Weights of a small self-supervised image encoder.
Model: 5.49M parameters, arch pvt, activation swiglu, patch size [2, 2].
Training: 6800 steps, batches of 256.
Data: trained on photos of plants, animals and fungi (iNaturalist), 155796 training examples.
Rows from block 7, named by matrix and row number. Rows with one number belong to one attention dimension. Each number is 500 + 50 x the weight over its row's rms, rounded and kept within 0 to 999. All counts start at 0. Numbers have three digits each. After the name is the row's rms in percent of the matrix's.
# v: attention value (model.blocks.7.attn.v.weight, 128x160), inputs 0-159
# proj: attention output (model.blocks.7.attn.proj.weight, 160x128, transposed), outputs 0-159
v.13 081:533544459435490607570483463526384510508553523489479493508536516611539487514505496542495480500515546457572516619511439494481538513517494571524577462494531434560524486468481487518423535550529534510650556459461555485448505525513477516464495513518570591540447549637478406516428541417503522449564390525617430511526450511460496503425580486466510447470566478547473538503578446567497457471586509468478482494518514492433516449391515455451541516476576491563537505615458500542544476430588564
proj.13 070:468519518475487571490513538518525569443366460490557516457477451473504532452512530453473429507503512463503395453559528562525417459496529519456552534540509529457528458453515482584493514579523535499506543437402450440396443512518591478527464468476441502474450459434524555501571490511456493455554501505471536496512468492491471508488517546338505560456476542564526456483509545415479441482460391515530454391506393559505471526490401490683524495531477562553535532311498505457518507491483506
v.14 076:477496551589557433413444502469552620533539585414476522449489448431495490498435525502502488478513432571424561438479480503505477532530533512565418431530530439511516621544478479570626517535527514505464657511510481554575488419590527484554493460514482431469471529454440484471553428527533488467486503473367555472477531525443606530555478430597479466450509449451492449535476516503463451509424478549528508522510526580567516539583509516535528486526390548401532525472553535566515490511456479
proj.14 071:504472447510475496471541475546448400427553422563513474558567520516589516523525384528508492545462464627535477500493515455426527512535473494541472479435448557539479504512447480463439429583539522423484473533531559476458461599514458501532479509457583512512576482545566573516494484480514480603548559485537493462415526504565624389515586496588456446513503474433474560596489445487466494543574477408505460539416583445513528524459540519494584463406535453448529536607485461454517497406532545
v.15 102:507486531535512501509442393617463568433439553540514547493553485536526523512507506409456522466597516467475506532587498511516428517539517550416469489455582492515593563496478412563500566493469549504438451562531511434474553496542409515568458433496439424476602503539528537448552463493449566627515466520472531526308534534495479575497494496435403418497492469504368487577493462440488486550533527530575502552523492487535492473521530501537570564493474552441537542575524527472494528424474452
proj.15 101:492545436493554546528568481475495445596499533521571507492509475424582535467526494413494448469470593536520501535540476484513547511591551520511427433525543453470489509457502454457451549414501605482512366418471598451460483486497549547481523484493449421543555532461448530461530514518525453510503430472546459508577552458514605499495483512572484405526399403500465573509550537516503393542537498517468505468538536618486499402481540614517560380497517512562515498546419477410598514479570496
v.16 102:526523502392506480470428482476427458494606466538490523481471503497577499451498520585540509559597534528390472504382450548407572571501476483527509470486507510597434468508506564440504491510442566504447528566459594574558614495490395508596549489472587495483464504541504498469544547526487536460509544493510509549429443498410402418468531414538521502455458531500460561441570431522505471535494465542430595459437455487403540424590587414479519519455564459475504515502465486519459456509545529
proj.16 098:534458557519546499570418475479606490438502448472480500441419621441508486499543516619561570522455486568491387478389548544457561506436480470462549537505384477499435474440515515394547542493506440484490475517459368541528435461462523393470566467492560531483462458511516455496489543419511470498504509480579482515544537557414590531517402496520533509459642560471606492410487510544485477431439501476421544423441525445489482498540533566527529520542449476544513483486545506514459522513491489
v.17 102:455465485610524436574526581414511568511459600535556491556449514498521506493460462406511442425441421409509483482636465520475366456460423557413438509499534480468612493490523438487569491515509538503443508500572504482519464440535472499537467543473435404506562483498514515479534483482455504487491454494432460529431465481501513541480450605446498486534495512475483554514504528509508546509526465512474452553544497498526481476495376648552484530610432553386521593531456516532497579432459428
proj.17 086:474558548479589528466509499526611616548544474512575434528536442492510541473462494432447477494430551492517477463490473516512576471576541457491503496474483507479502457480484506568399447466500505483489448421581579448557521456482534559491531557473539457593498546486500443446470611551577460514483480423592493537536431444589481577498575442550447450563545501547408437428514537476542412511526430550573490477515510567437527470480583452441604455544441544564480506520513548395589529569558453
v.18 081:569519471591486535529454481565358602469504533514490513516478458480477526509485555478524472458458482399500531519554486598530566508483515439499523587521508489435493515473411524562432534489495593471467408448478504548443482542504523543490480398476452500355476549595412547532484516478485467604348467510484447495457577490561539553537518440452460489492430433542430420441550516460553571549519536594527420522469453573577525455563437460455584459455469530482533562503524536521510485503487478
proj.18 086:538546447441551527487506583465500393502409481507473552460392441321478601492505522457464462473570530474491582505445579464562527447544546543573482519510522416481563496492519542508500538461471507559515593437582464438530479483523533567518458480577411514555506530464503421511440486517541527429556505541545448513510508431543454499433500539517462470477497440583567516494519575513528359505492464340464524559469481495503496440518507550566537500455558509516390492546445550448475421504533492
v.19 127:563573452419496496491405534497503539532508569417445510431479500495488539561459537590524505546496511636612404498449496481431528545446484486525502590552470538459465518490544538412454374524451561536500531534426577576520560471528491530502546479468577555482391557518494459531492554477562485504386511521589461485535460518455456498538536424500506515480481483546560466487549452514480442612448498473474507429415519528393607449535519349450549567463489500538485456494460508519485531449490521
proj.19 122:503512518522504469554427454403604600561425536464440551482439514428484467584515526479573497536498496479527513447467482569481495453456432534468495521539485535515503539495505380452535518522483502489505579420640379475480422549544498485441446476552463540391469457463471478501444515482452499426560522471558465509573448454516511466559534547543546511522615536485563585536475558569553485413526434456498533527454577392528500471511490566574400571564520483516435573432492544461523486550432551
v.20 091:499457515567520476495542478464515537505429544449514508472585456427458484499449469415492421475527411502473588426608477508554408471554551482481427512476518465502587514461387369516557520530543556520528585440521534438438413441515460493602369541511484502447557511504461460514603476465429529586492510475510475479544588525550579592439528480425466475465509428485428445497494501492503470537438454471524448533508553576550536522461389527519501473483424568399557577500522530507504508500490447
proj.20 084:497520491563560497486541534501491526501477473518526526609591458463615564462490433462479490504468418532526503495559492456451550471523455513470438513522582514552503535516458469544424446393490526563484483484409608387506514526513491547420530514487550447544537526460595453525461467507533514546558486434542447474453512516624599479471578495546453477519499396540446467641485535478491400491529414579540448480506475552567516507432512528486567496435594551496482448636401512422508501502487517
v.21 091:463467542517646457482522528501494624454400495493497519465571538426451518468477454437482465516524459441457551424563566499496471502489488499419461590545562561471519517521409369541508487495539427487439572428542508572492547456534507451514381503508385446477556507528472509438555467443435524540442383555484411441552459502561430556456499508459478502524443528499510470541495494480451493581484393463530476532563480583586504530453513529572506558454393515562481590511452506507506505530464516
proj.21 087:519491427537462465457551466450492552570494545490466510517497429511526602506478444464503472527458413522541605494506482453587622444542552535506480435472517458461509561528461467523459472366398577496563501458465618428571539562515503479562479547546474470503541518440543521472410522464533477511533492499557450413409527442565602608533530467468507488524459512472495438489574523469491453504465401488555444449503538449576574470505477604430631519527538513475524454529490469385541465463539497
v.22 080:522459501417551550361554519462459560565533550477515497453528627406464481511493475441424437416472479580513498460509549492509551537571418469461538513499498584384458488479415465426535411481476530553548461410457492453502436471500581409490472526457498528509526463515523430547464549522561478455513503540579579454535491515569608475530462521414476553540563533529572528484491564507507508499407497465411495515545582541591529486478505550523427446477503583568499485390504553487541507549578524
proj.22 077:497474519503518459516514494464633495503495417514502467612485468521401472465486447416492513539477483484575487495558437421542483457499407607541524512438492500511521584546476532573553461404503541546490594523619499487497485502513482529435541524518389415535512501449550454372470407581435566523474514551434502491522497526576563511445560465501486493466500460512441487471506428421500474513545391509611533504539420402535510551472416515503603534427495408443466486512517532466485473577460490
v.23 105:512541529406448516598519549491394511549498514481550468484564459617462540542459461439503442454512570570555504524472496442527427507456510619499479469501528528578539550423536532567481434535500496517533589515404506546499508504579541537663527529538557460604499543516535428498513523472518528543517544562527458468497486481426459518527581547460464520496532562565397553464515387514497476532551454416505523485538517530396581460401471483592532503534468587538564558513436474526477520443426516
proj.23 103:510548470543542538507492452482611612540409493443605497514539502488570450509453522477510472476440475585506465451540391588457495446544484554492489501543547488506452492499577429597474515570661508431473546368549494491500428465516526543533511445484553502349504517573458544431535523514509469471569447454544478449582460514544603549561503511507497495559523525507459530542458470556556556445499485500537507436443467551464479457506564539606437534524399464497541525440557468497571545483463513
v.24 109:505527507516502478515608498535464556509514579558542498431560472484484505554420584440402460503444485416469534461547463678505436479526462538465543515447553566581536584558521521534470550507545476566488528446570473492500560498562416522484401479546538484486479556508492569448513507490508526454503519608494438447549503450604439521516541428495503511542501454513423471571507473408599475466588474469554477542546520514490581482504545530574498500458559506376541629412433448494524449530491512
proj.24 104:469572445562384537512525498500364520510465535460527528391490490513422533490479566457451484489470526516478451415401521532560453418590546526447457542548558494509480508439449471486528583444468514474459485473418484519596461465508455550566546480524501533443470519500551526491355545532609495532497475569583462451559517518531535549563472489451486556504441484536513429393527567490543437476374500513449466467496414565548464506449535511569523489498459422598464498446471541432561486589553526
v.25 095:531526459448448516509499576478448463513516546471464467471504457422526469479519487467523468450511505420380522534423519540509538582557469513585492433579465436425495541525543635386532431545575477532372581448398509577566482452523559521589546479485560531506437488525482427467458557436537532437471493470472471458502540497549495526445603487421528525480533526470525538505514530580488426416551520528468536508420417471422529470487636497538498473524458509472460506456534426555490401507566562
proj.25 095:531479507507534596540449463444507551460547411475530479480443540449425487463488424547436521463467506573511417488418593529500503448433466573525599528481437550562522462521407523565525468561520426495583542467600392536500501516445494430502568504460531577446470494517609521508509536493511487520532512457583490544497513470478484446465397527571536541491516575544563464383481439454531566498421478397527454362512534456548472557520399539510472483524548572517528551485527555503479495556522604
v.26 088:489497504413437513395564519451555497528485427498518459463403533622446432536510460535486499513488503522636547500420515385527593543491573425548498503493512545454457428449497496498452496602502429444538464470388531520474544418443568440504565548488497570482450463444564484566478529520441445545490472439586580534543518503414447423461444587476540561487468570555565505472502523537482487554481486537515501467498544486560478560462431435498449461479540492665451482483509508422508486463502511
proj.26 079:458517512485528497502514484498511559508502523442451469560521511571508424490416448490543477552573393505460566478567377445531384497415493511487518521505516513517485557569478502564533466461557533549547584571513495525488511584541514505450394501563559504465492540559410581506537471463461572506489567502385545488474459501453543534551562510514479566481500496421480491521480426484551679474595439492497462532545445464463447567511540529463487535458488494429552564574553448644426558508426459
v.27 121:507523425515519523503542513566378477460453515552490516422484412506499586421455592417472489402464547443490576515563532560532480463562500572488517512500490569458544599539447509633438552512522458507490496402517448493461570525528511550563449556479509480539551549572551525485544512490495552502446503471441398469506550463502466497499589450407473498544493480513494451580483498397562548449525514529471489538585435505481477503425629498508592466492496524376577545463470440460558443463431562
proj.27 119:463559392487453605432577518445455521550446535501515531338513447465418536464510512426468418459500542550548561531462518517550456510554539591533480458552501491465455457511477539574471586480492463546498471419456464466478549479491515574550566532543426524509491510457523514432397514559598517462478509497487412482528508449523550591453471449484523522511438531474531433387566471409557508475473546443539522483542447577527435537420448483502458426583525497596492440470453470399534454559544557
v.28 100:501538479592521497490500470540406494490559632561487565481564515526515514539428581470418441525456442490510600523521508601483442483488540494485498517519499563412512606557518466536553529533542436458547504491561483484465530479568455503429439423536454500462475540488422579528500408552501511511467484569465425507505507475625585536544576417443475542493502418494396445564484471438566495494481522472502454580581487508528492479454497524520514514521518459326601567473494415572543463525506449
proj.28 094:462574473521420548418568504574390449504517444488536493396520485429440565491436545459437426450517552520494505406438527477624458504506497535522468473510478476511527524505503552500476558498473460558554544464413527474546476498568462602583507545475463515519439573507548489488414488569645471501511528576482423457450507425585526482500547502510452443492399509493507433443522509406458500530420499433440515552491421555510545535482458398563485428400489476510449570547424520458524462439519548
v.29 090:482559457476584509584526446450571495538408429494501503533483421477492473536510472430437552407499474418503564504507412559480490450491481535523574537487552468505544527392479460551491569440543535542466559517474484464508507486515484506553545454508506506564570550565581485375624472485392555568542510451536482519597537497473549564510558517513482447531469456467449503554493453511551450440617484552538465520509515425486487526484581579486520475445495474374585561593373548433566483502518538
proj.29 085:493567466549508559528551497478459433558434590472597505503521519549576412487504485485473461478497452484489509468508461568524456450541594476459486461559543427550480556444473582466434539506568515479481409524419516446503526404524514522433530437509506512436466544514502498580522447543483497510513492462550479577502567507483485581537462414433462547509461451546493537450517516403413489493503496515547496465526363617497462504459471528511392479603577489652543453424508380435534468518584437
v.30 093:517502436518559502624472408515528575441395480427433520517471467505501566504512490455532539520498574481562582583527456544537440463604489562491512547470607463563512540533503399559492608474530533477387508481559518436481528470532485535558542451566526471512569538575542461372484443502370589584476498433511491556608547519448518513575526512553467457486486498552473520552528502465510421474575447469595495509516468571475462482514548487546539493479498509477540468568462574489533528463438584
proj.30 089:526525383536467533506506576420438448596411584485514485502533452522458507468573452411480477484525499518571469485599521476440468498599579523474454505531515498511460553422480443445381561520526541482506434506452491444358493543515624474484509430562450445461561483486514531494453463534454484454483470485592500521558560552553479528562453546460474530548514427553548589584553555570503481487513499590514546482529474517568476464460441584527531415541563553585491494442485496420546470425566497
v.31 110:471482445511557509463546505439552497574473458512482496536454528467486511460508519531505447469415475464488534443517500479503521434533505604504604391542472430551498464458470533574546534498590474520538573387476463441573406508492538494464512592452508523526497493533593426446499514555494526336535512500533485513559474511465600576427501586620486511544545568435508522457481535511483536398485466407407465437507515446499425556445500589534551439523543473582568487503480538499503496603531595
proj.31 106:474446542518445490548469519507488433433461423490506520498612513539454483467454455520429543524487446535482514517516488506477484493455547393474572525495443546530478439503571556576467449665519424518491540572374524480416571483457453418562559502473534534539532497572519475499554435520402551466505531504406486527469530560495497517504492410394514557465493564539524478451486420417487555473486545505590462479541405542509518522492419395438418528528572503504596444448587427505422518477471481
v.32 094:528580474396420562436486496527447535490492602529439493463457488601524503461546528511456522429559540467498472580487592527525559534438547499496517432508489453411482453470472552406468516514506516496508432529424557499587636464520584522472528519535533632508470534544479488570555471447548570536521491506489491527485510530453476512459576499358483466484444477513549536595548435567489457565461555515442542518530532429552500484432495447519567532435413503597433441565548485507539485384562517
proj.32 077:455505500481518532491528488534578473575589511469483539400469560406522422432466507466487425548543483516590467489445499612535533529407506550473512462516384489479478525563425424542531520520498500417589455466522448466432526519536519496422396471487491515448489505496511517629469489512513556509540473450534489490491497433469523384526495500531562506496488511515519521386459494439579514472516495448544475409532626470525547544567343611427441521555569540492526569564479458575525522536497482
v.33 068:458472536578512456479514519547535492456561476568536525560436453507444501586526449525520553469538514486409526482564470458489496500414630533471499608490541512497496466463533479602453539418470519430495518419448469464527432551469369609493520469534392533495546525562529438423593424459546477511470559513391501539554501506498536564553525447638536549485439491461441427423488508490514544506462589581535457536549476568511497549512546577437538507420489470434516499544429431474513497510497426
proj.33 074:514518508598505472550530524535374290454505473486505585459540507484578491480508557532477491488521453532438616478501492553539554500569493484492454480542524497561516508410517556421481514527523514488504493606432489516496581501531464492598451468485547497528526535511510527557551415488529532546494523516538467488331507558471381423500511429485483510517411512471490462506516527508459476492501516505382573613440456521463533443452595472552501442450543413550485502574484419504464466439523463
v.34 142:546505525329478536529459464520497502474483568518480484460481576591611488551542518591515552535488536494567386565489468525446581517443408497552509500503471550452435480536525482418503416538417547497591443581374568496481563516478497488492579514478512560471415436551477498464477616439494439523443453545570550437436480505485464439495510481435525472465489468526583506493525458547535508596552512515468514507476460448419542473560503381419538554511517494552453407478476537532457534468545504
proj.34 132:469526585519461498487495495521596609528518483509547503528401541479480434544476506442591501560558540495482446447500484505481488469444473545467557458499474516534591497564523449465558504471464551461571561407672409521497435510534560447412461500536425483482453465381504523568426579505508474434545493485473539513554419474453446440554448578548539523480591556498511597461482558474517434532475489494525471411446534452487491470580484565552411544549494459534433518455589538519480494605434482
v.35 090:509472439532538475429526573490464522558487519514432550480597506474573426477515438471580493491508392508445534376496461588520594512570518507578581529563458451488511512519406565504525460451533454552404567420447460577523517521443581455558536470494492479426482494530477491450467454535488495426430506448429515425462553480577449532471456485553463519533545534500593502498528543529525515488487483528406456508445393482543506502544583575490410585487446536507557524496453492614417476607544561
proj.35 095:497477557480526539457473490465543454503507429476518513572352474414413493477478416551421591533524451491574526456500556446528499460514540509588578539480443531522553524418498532504500458532481441501571636522428489496511528461505436473596573527503528540606526494482657481487550493527501527504556563461571518473450515481452506472458479540495474530497528573491571493452519452419461508443529459390529431450513531391475543582509423467431557437469586528491541498484544565448429492489567584
v.36 113:486507481417404502478525542469341496524554522554461468453510498565507600483422504438496422502536471520544544442496487543519507529456475593488500386490463539504501545455516562545505436532444508475555456480395509486466522508571508546628454526452540481514481518525536476536525555470549525524448542590533459420370408467489506506557551465392479542522495495544475588479534399485505544502444469503421469494547500511449635449458490473498614487499495525390573573430451526545504562426482479
proj.36 114:478504503557538547541498514526604595502440436425529503431495532399498464480442555522491454527432512591517456487465506552464492452527454525485527523525395493562542475515523533567532489461537414524440593339550416450569436458484515573507645546484518540520502527482481448405459515568583521420524486491466418458618493452521596536461458501503515522516557577525505472387478483474574458409468505489588526432449461527471463515484512489526424473542458456570500483417524485465515485567451511
v.37 083:531480579612569486495414422438530538455436441499456581451561530398486496518458513558427598548519441493488480492512499595457485497510439384380473509471535514528504513515560467544490553400529453570417566504589495508473641384510488482422530502543460540446519472511401583485571410519432534504465433513518461475536426533557348554486496530468482463480509525488508431502497475468458426555507445493578540505480518445483545529472471468523560563473459514510408497518462529515503477506476491
proj.37 082:487501457468427440488485546490474477585611565532425525589526431537520584501506602503519538489469496495507512460436521522471567587507636435509481455452519440482493511442403451438457512380391521481533396527414624521592485501483493537501391510426556494511534516436553444567446502467503461541485469559522496466473518532454520484507557509474494504504485441486475520507544549603465509488518498567519449506605648531581513490497517476499557519469525548459540553569442502397517560444535470
v.38 087:484444467622545462478542469428501426563412483489470551499492467532441467480429490489419461459455409535509545365467499546559505499595526494459485558488512447502514503528503419520550441500575399508464530363559477519461532412522536500487507538407478528510482467504427544439513511614543523430521543490533452453623539504539517546468429541441471550559517556445562435503487613443553494445494484455505486546536556443489457553433441524508497459510509513448550501372507603486418490511473577
proj.38 076:463530466533435500470533573467450621503563549486512496587487408575519593489438516458427475511481410450469549443477447453496471497449489517509547456447445511497503555488475559514452477424460473552493537588379617430504569509547446603548531564490503509584504538536592482503469469556417572502440489462509476452417441491491468537491610547506428508461544450536429482546522481469541581474577473516600430447544426544530481549451437415405460456490571516456482510578507443522449531488511511
v.39 098:539535551403465592585458453576420503487493480505520517514537497620496464532547454527472545536583556524494489506468487547502559502535532539549530478507497598623516529391507548486425472509500500554489527585408586523472527469526411458611515438475588539494467522576531465535533450385445514551550504560575538522485489490556491484556589495422492477500529494574404530497553429492422403546583498481526528483444577545480565482536561414532559496413573474540527555485466457442512523464562523
proj.39 094:497517522544507499482522438484518548520462494463539522501507519412560408538462524507498520490480433508451402426505445558480497448504498513447557500522534458537493537490558442530577595525565492430482521416531428506550367488537441407452470373484529517426486501493504565493567497527425476453619490550528510546607546528450510522506473525500506544548461484534497515478447490499522490450390421454484436471459452549565521452522488666632408531519465479529577537392546542557540510616500494
v.40 112:468468467582497534505490472490506482501399461602410555465521478477555523474488547448481501462398474451535561470588505589518491428574453564467558460468527524513557539487513458605550547476589438531489488405561416466459475494473558498501431559513459432489526489538532544380560509531338499482516494511434446416512513447561528618501501516441504439511573474489443547555509464497531541419507478512471459501600402468528451554486513612484523526572460507426592566466461550536507540547463503
proj.40 111:463521433520463562422537586535443518570552536453575460491529460544356493470456501467477502483456532495567455492510445439504403549586546507493560476489501463509541462455506562611430462530453427559507489413417543449553579464496489510483610537502511514598537513446523529461442548620612531489483521488481442470510458527480506510475479500465473599550465549491506420492505500392526501483499549453576407453517485544474489512408407382495440407542525485567538446427520496412511540515527512
v.41 078:490513541423518552477475485608364531422501538445563472517540475554539482463527496496474499466570554516443543558450507507562534581579540439461462420500550540514439504506465508472432530541470458482557437463461527492479465487504507532480490413516497498482472517509387498542557502501448493583449468564499577570452566482390529463495487428414513484504485377590414441547486415454430450557447494527517509490501449617538471476521554388542514420431493527552457445442578432531551465499439383
proj.41 078:481504412514421521475547490540467458427449515514566462395509523435478532480536499447531433488515529523475501519546524486520521474496511619543463487469546436490465495526469461524529547446548600464555499476546415540513465547528566519473586423487473492446495492494460622502456435468573452525557476545438489474449576458551743494505489574478510432557442394477447498535460510553535592482465556480481494473503490535522460497473494655575499526460501468459494530533533449565611430445506486
v.42 116:511526527440440505459521519598454500461547543381571453493505469531467573434574462467487513491595533431468505592480539413529555537519525481580434491492493468458470557488424526384389541556463524469482460470401591485501512512527514527496571467496545504519498495508529385598473513389534481588438497485458483550456577519435473393471505505421488517500461479593595466455500480476494451566519505531546555514449508574466483431470537369542556424391472550501449454485511497470506493409483505
proj.42 097:508508492430525507499524494419470503485402399588445532489441438396598437460532439456491432475549521592502587491596580564482556444508496555499471465496516490493434494512446442535620525440566540446525465509576410551473483556519582454459432483516438495416516466555527555442483509498486507499586503460507507495532604477527547566509478522507567397470550444459460514525537511569561559500486453497411585441534535456555432521549496633515508533505521519526467560564480496513564410594517510
v.43 110:452506532535478474441569486498488447566655540540553552514536537553480450507471561533521452515476418490452517414445443521551496498352546492487535482457473473551455539543589603521545485456523539528554479495521442509589428565503486467448449511527470518475452536452520544508546461651520468416543532574431550548456468471478537482536513505580519580497528500467415456499490521501497583426456531518429467558521490451580486554535483577460430433467502460385513523448517423567511455602548396
proj.43 126:480483505487437479483496495634436355421584473490537479422485578546525490519461561584438532485494550475412527499412491454541474542489491438506505530480508497517543466433554567510510542625548431521513559573463548563558497442507397511575550485477560541536476497576430467530559503489611499552520569566421482481408528513493513459522512508471447521474447557472511489484457464468446580542451531458444528553427433579364537514495569431515499576427444451451530535555541479553456531450470494
v.44 116:512540507481318491450512516592398558487562557487558441452555505530372544515516481450534417489567537521542466559498517469547503545487559458483492489520504548428482509478502513464414414573435471485538374526405533527461522531517509527465493521443476438493528522480419527557454528483588476512425492593488490440389481493482424498506514440394452529488454469562529420474519453478493475572445521539469513514512544518509564445511487376488579543423442507477475466463504405532537525389562446
proj.44 102:477503500498571484481516485506573528570499436528503519434567493343529503489467533454509439486470566499489587489522472544510522505444448605553480456452497441484523510531519445515544497418542512534461605455556431545613418540505496556524447567481445483446527537553472513390503465528542511514506534501490431477550489454588573522485568506516509441490527540417406529394547506517582557441566499484425531550492596483453515512531530596595528541467411469513507642603409566516567503479480501
v.45 101:488518542462516459550458531500523502513478433555451554469441519530468464549452550512512550453411407429509565429497432545470491495540397507523567549470507555485534466462583566605501548481554460589375470493480451451493529488463584495587498608469551530520472499508517550410606484522406533438497517512581481392628423485566365538450492525433498505523529548492528504568549502493525510451506478481476460485535422441492537580410542520550512503473532476472579566504413525492466532534501602
proj.45 099:440480500521421491448535555483481481522527525431464502497512527554429488473440529538565530555396420468503433407401452593536454492541647518442577538494458453559565513501485460546523481514462482472524622444459470516644487425451477498504514526500571581600495476476543430477396507559548559495456507527557531390592442485452493493511468509503513639511482559498580468474448538478422571419468492470514464469542581532462484593448458492501502492507527451519530467436526496456424535532492529
v.46 084:493489495528546442549499579538530487544438489504475510473410648540525499605474487457534467536436468615668550439473464445465420472570514534532458505513541590486553475528564418571584436533484453435530549458543436509472495442588559467497466518596441446529467471452568445495451494530573465450532494572504511433577428475428509469555468554536520536527535473566475538511422557487516520534498466400535521502581545474496441557504429495456453488565564494462540503565564490508488584511421494
proj.46 078:454515526479421459468539518571439530478555543506588456521648404608480523613439501471492441539523511531523515480604430437509397486528529544479432511486509524498523522567550501472484505575503511489574544561487556488471438555538436573559510494434502487521506505487495533442500517523438466472463530518395590478478421493550547436555604501573472472507504491448516441622490491542478544558530531523474475567495517554480579460487579449560561477470348446446495578422510517567461552426451488
v.47 090:529496494474522535511512540461556517455475509501498434511487515421599489513541498518464570491496546476543428537529462503442488553466421491557488450506500506423557478452447472377533447502441580494530412543386564478430505546509551506509585468532501525483420435568450453460465625436487421542555481510585515482429505511505574481512473580411538467452501437484589587533499455637574544525524546582453466460421470449468542455535375489445499485492452483542508428481479605536428560457575475
proj.47 093:527549580454548520541465491497576576491490502521566480565439523481528476529504511491556486513489528430509380480522539512476546458446449536506516510502458483567522509540462470487525459450479584506531589421667464505533420482462525496369470480532443497522489503410576490600492563483454473406524478441560541539563485485479409474508474525603466530451544509613470598503469537466469365543540470429522491442446514394500503480528543523484410525561513523529414476469548558497460454641458515
v.48 093:471479563475454492544530423460652405514499388595505495483498570603536492544559470554549572597479430485516455537526519488512589437436442429479535557454490478616456497473589435566544563469447422519558470513508413514462552507386493468500526562509484553539554456485505542463544476517425494518532496531497556483498436491434412431467390620501533464521521567484527474514520462557491515458545509504574452510548470444482435595456436501493535481452459471564496525481493578448480548539429503
proj.48 088:470449547563455442500470548572419500480564530407445486549536487655529409496499577546517500500539511439588542500517424461472438599516618389473536442487544486504554466510491466483508444536580465457466505553466572507550503459496547472488477500530564492483526483567496482534586509535471514566483529585367567495515485523422470469579542515462488606476513556464455517563476498506506613476463524601498512529504525601460498506505560428463446515496465478474537496498574383581437552470494402
v.49 107:461515462464483523463517483452587429523477390455435497545473548526486480451571479555551533490479481528562422567507593440545552496527506462478571496467455461476432369455486459456493464526549455487514460452461470455582559465436621482457542597526540614538473455509545467536500577525454502430553480457540498516611431487427492527427486602484563499490502522443607492480478492556442482454472512511422516487455513468460436586419445555466456431538510468615448386533536529430524506486551570
proj.49 102:475464588459503482447454522484534524542599541509472444548546550557476409535449512500512517532531401428493466514528489524488435531361494491478526526507498512476522525548501533521496461537434440547576490547523507508442569515464480437416394502476512490507522477418487489600514487474411571495446509479460565545435487549429415422502513559508545608464557560467538520542491475431481624473538511550544482466625505438579516559500443443375420565565519591444526549444538450584442538479439469
v.50 086:470540478519416557437488535547290531483492566549540384493484426583428637482536525441522417449531539421489564558452548475560525505494593527458476438487511461510469523530435495569430609502476437444497436444467492516519571506499466548456485451502520463499558517558559532547521516514565509492495524519385425518410520463510460514473514437496479515552473472467476407509493474398517487473542444522504527538577451535544513435461526459534564466524464520464528491443494439531625453544455432
proj.50 083:536564481497441515445541494546460437503476453538479524354521519380471511469458543495429452472498584588507587509525553444560588456512506546537472483553450470445484481473576555561466516553550481527509491486543432542488555484501559604593550520546478560407510537572440543422482443529558512501558490574502410508408530487499639603487470465445522444521471523516532455374491419527540506470469606440482542517489477513485405492513506537474502428456450493577507501588460477498534520404550499
v.51 079:451503415379611522527575533477534482474368474490517515570480554515594403483474428564442492501438578469520484450520428458449515495506471476547503436539506522464461449466554479441512498509531447492472568431486533464549596457508514458528502500545519560508444515529526472490550531494448514462524454459559429557604562505449475473501494507475478525472450569504545581576508469568411423512499420365477494521491481418460432509431505454613461431482573461597464372481532514455513486530541593
proj.51 081:535503587558452483470473444423572564507488558490543508534556497492453500489504443472551520534524372532592410495470555580516507473453544539475563530552457566534488559508470486495530457556504511439628510522497475498435440530501520471448502465533463465436467478381493519578422519451453477473538494479523542538539414506485553543492484531559532523503568491632501501454487515448527552464518479604574449418550457438550578548539449594371450602579573540494623528463592482523473509552484505
v.52 079:495483527663468501515466525479482459575619530484504569599480554497544449519537494578534538573497458581474564451416493478481493525405521393449467525565420535509461455402536618466511435508472511497460534504518564527585483489520567518430529463442536471465468475469415568599510433477533435520512542457500530546480507504455481502583486484581553554545502556530547552423508484529440506475386528500458484481464516469548526522588387579429488471543478427578528553482543466549491542537547420
proj.52 075:537454489540559412454429486482612383485495454473503539554423544423514447561419534563480538481435433467480491452487508499534548549463472518553509555482428520528551521442491530485565436549579450436531531497502414512544518422560442505565452413505517558471485519465575437487603475549562526472474561520438531491453492471476463449483522437524419475513545501495520484562438503555530539486530535391481559641417514419462598445566562501496497502392459481349494538534531519557473545510458524
v.53 080:503487516461435462533433570589519515482558492447469458451513458369541523499559504423492469548481594625456540491341562451502474537550490549573459569536530548487498517564479435433480464489519458550458506515507420539465350494511534581491521440504465403501459492452411509489390501469581486565494551527564508502586564479516597572534468417567466531498545433564533475479459575519514459529489547542556533459472531589580476494542512485512470503540457516527447526447520540450475471502413565
proj.53 080:523516430505517481557517453403375536475514505560443495604531503590442508582569477512522502528511499510485503497524453456438571509438345554514414515448483511476440551604518483501552543525475524517453605477587522546450540537476531487484538469554471504448497497615592492504513442513442491469490469489522532445489569451517449364521494564465507504480445418401494553593530496564512533567571525423473474512448532434533447506505481466556463478410526395423424506510495547587462463453497575
v.54 077:484480506549514406411579508490535589481624499566519461510594400401451578455420509395537486493519479421465560414533545542503441485456548475483466553476576535386502519573483466562543577477483560471502410477597466487511486515522507551528393571467471432518558540521484487480444446496477503619502504534480458452495442519415559526509528479484500528486444495481411498510495521390551590485458459560540445532571415480529424493438538575502550498559446481471524561536484492490567484489443453
proj.54 069:470513470485472500574549511518422441498540505511509444456487541567465583472560505559492463512537514520475558573511518471546513523509457521461358423508572418465473529501506565515399504394456504581468576502412530441466578506474549564485427585565486434577529517567468460473479490464580532523441521440506474480466518488601462524463500434481472505440503505463550418548605551488515450550567557527524589602557579551504458507473529441398551593473512514505403448587475419412523448453514490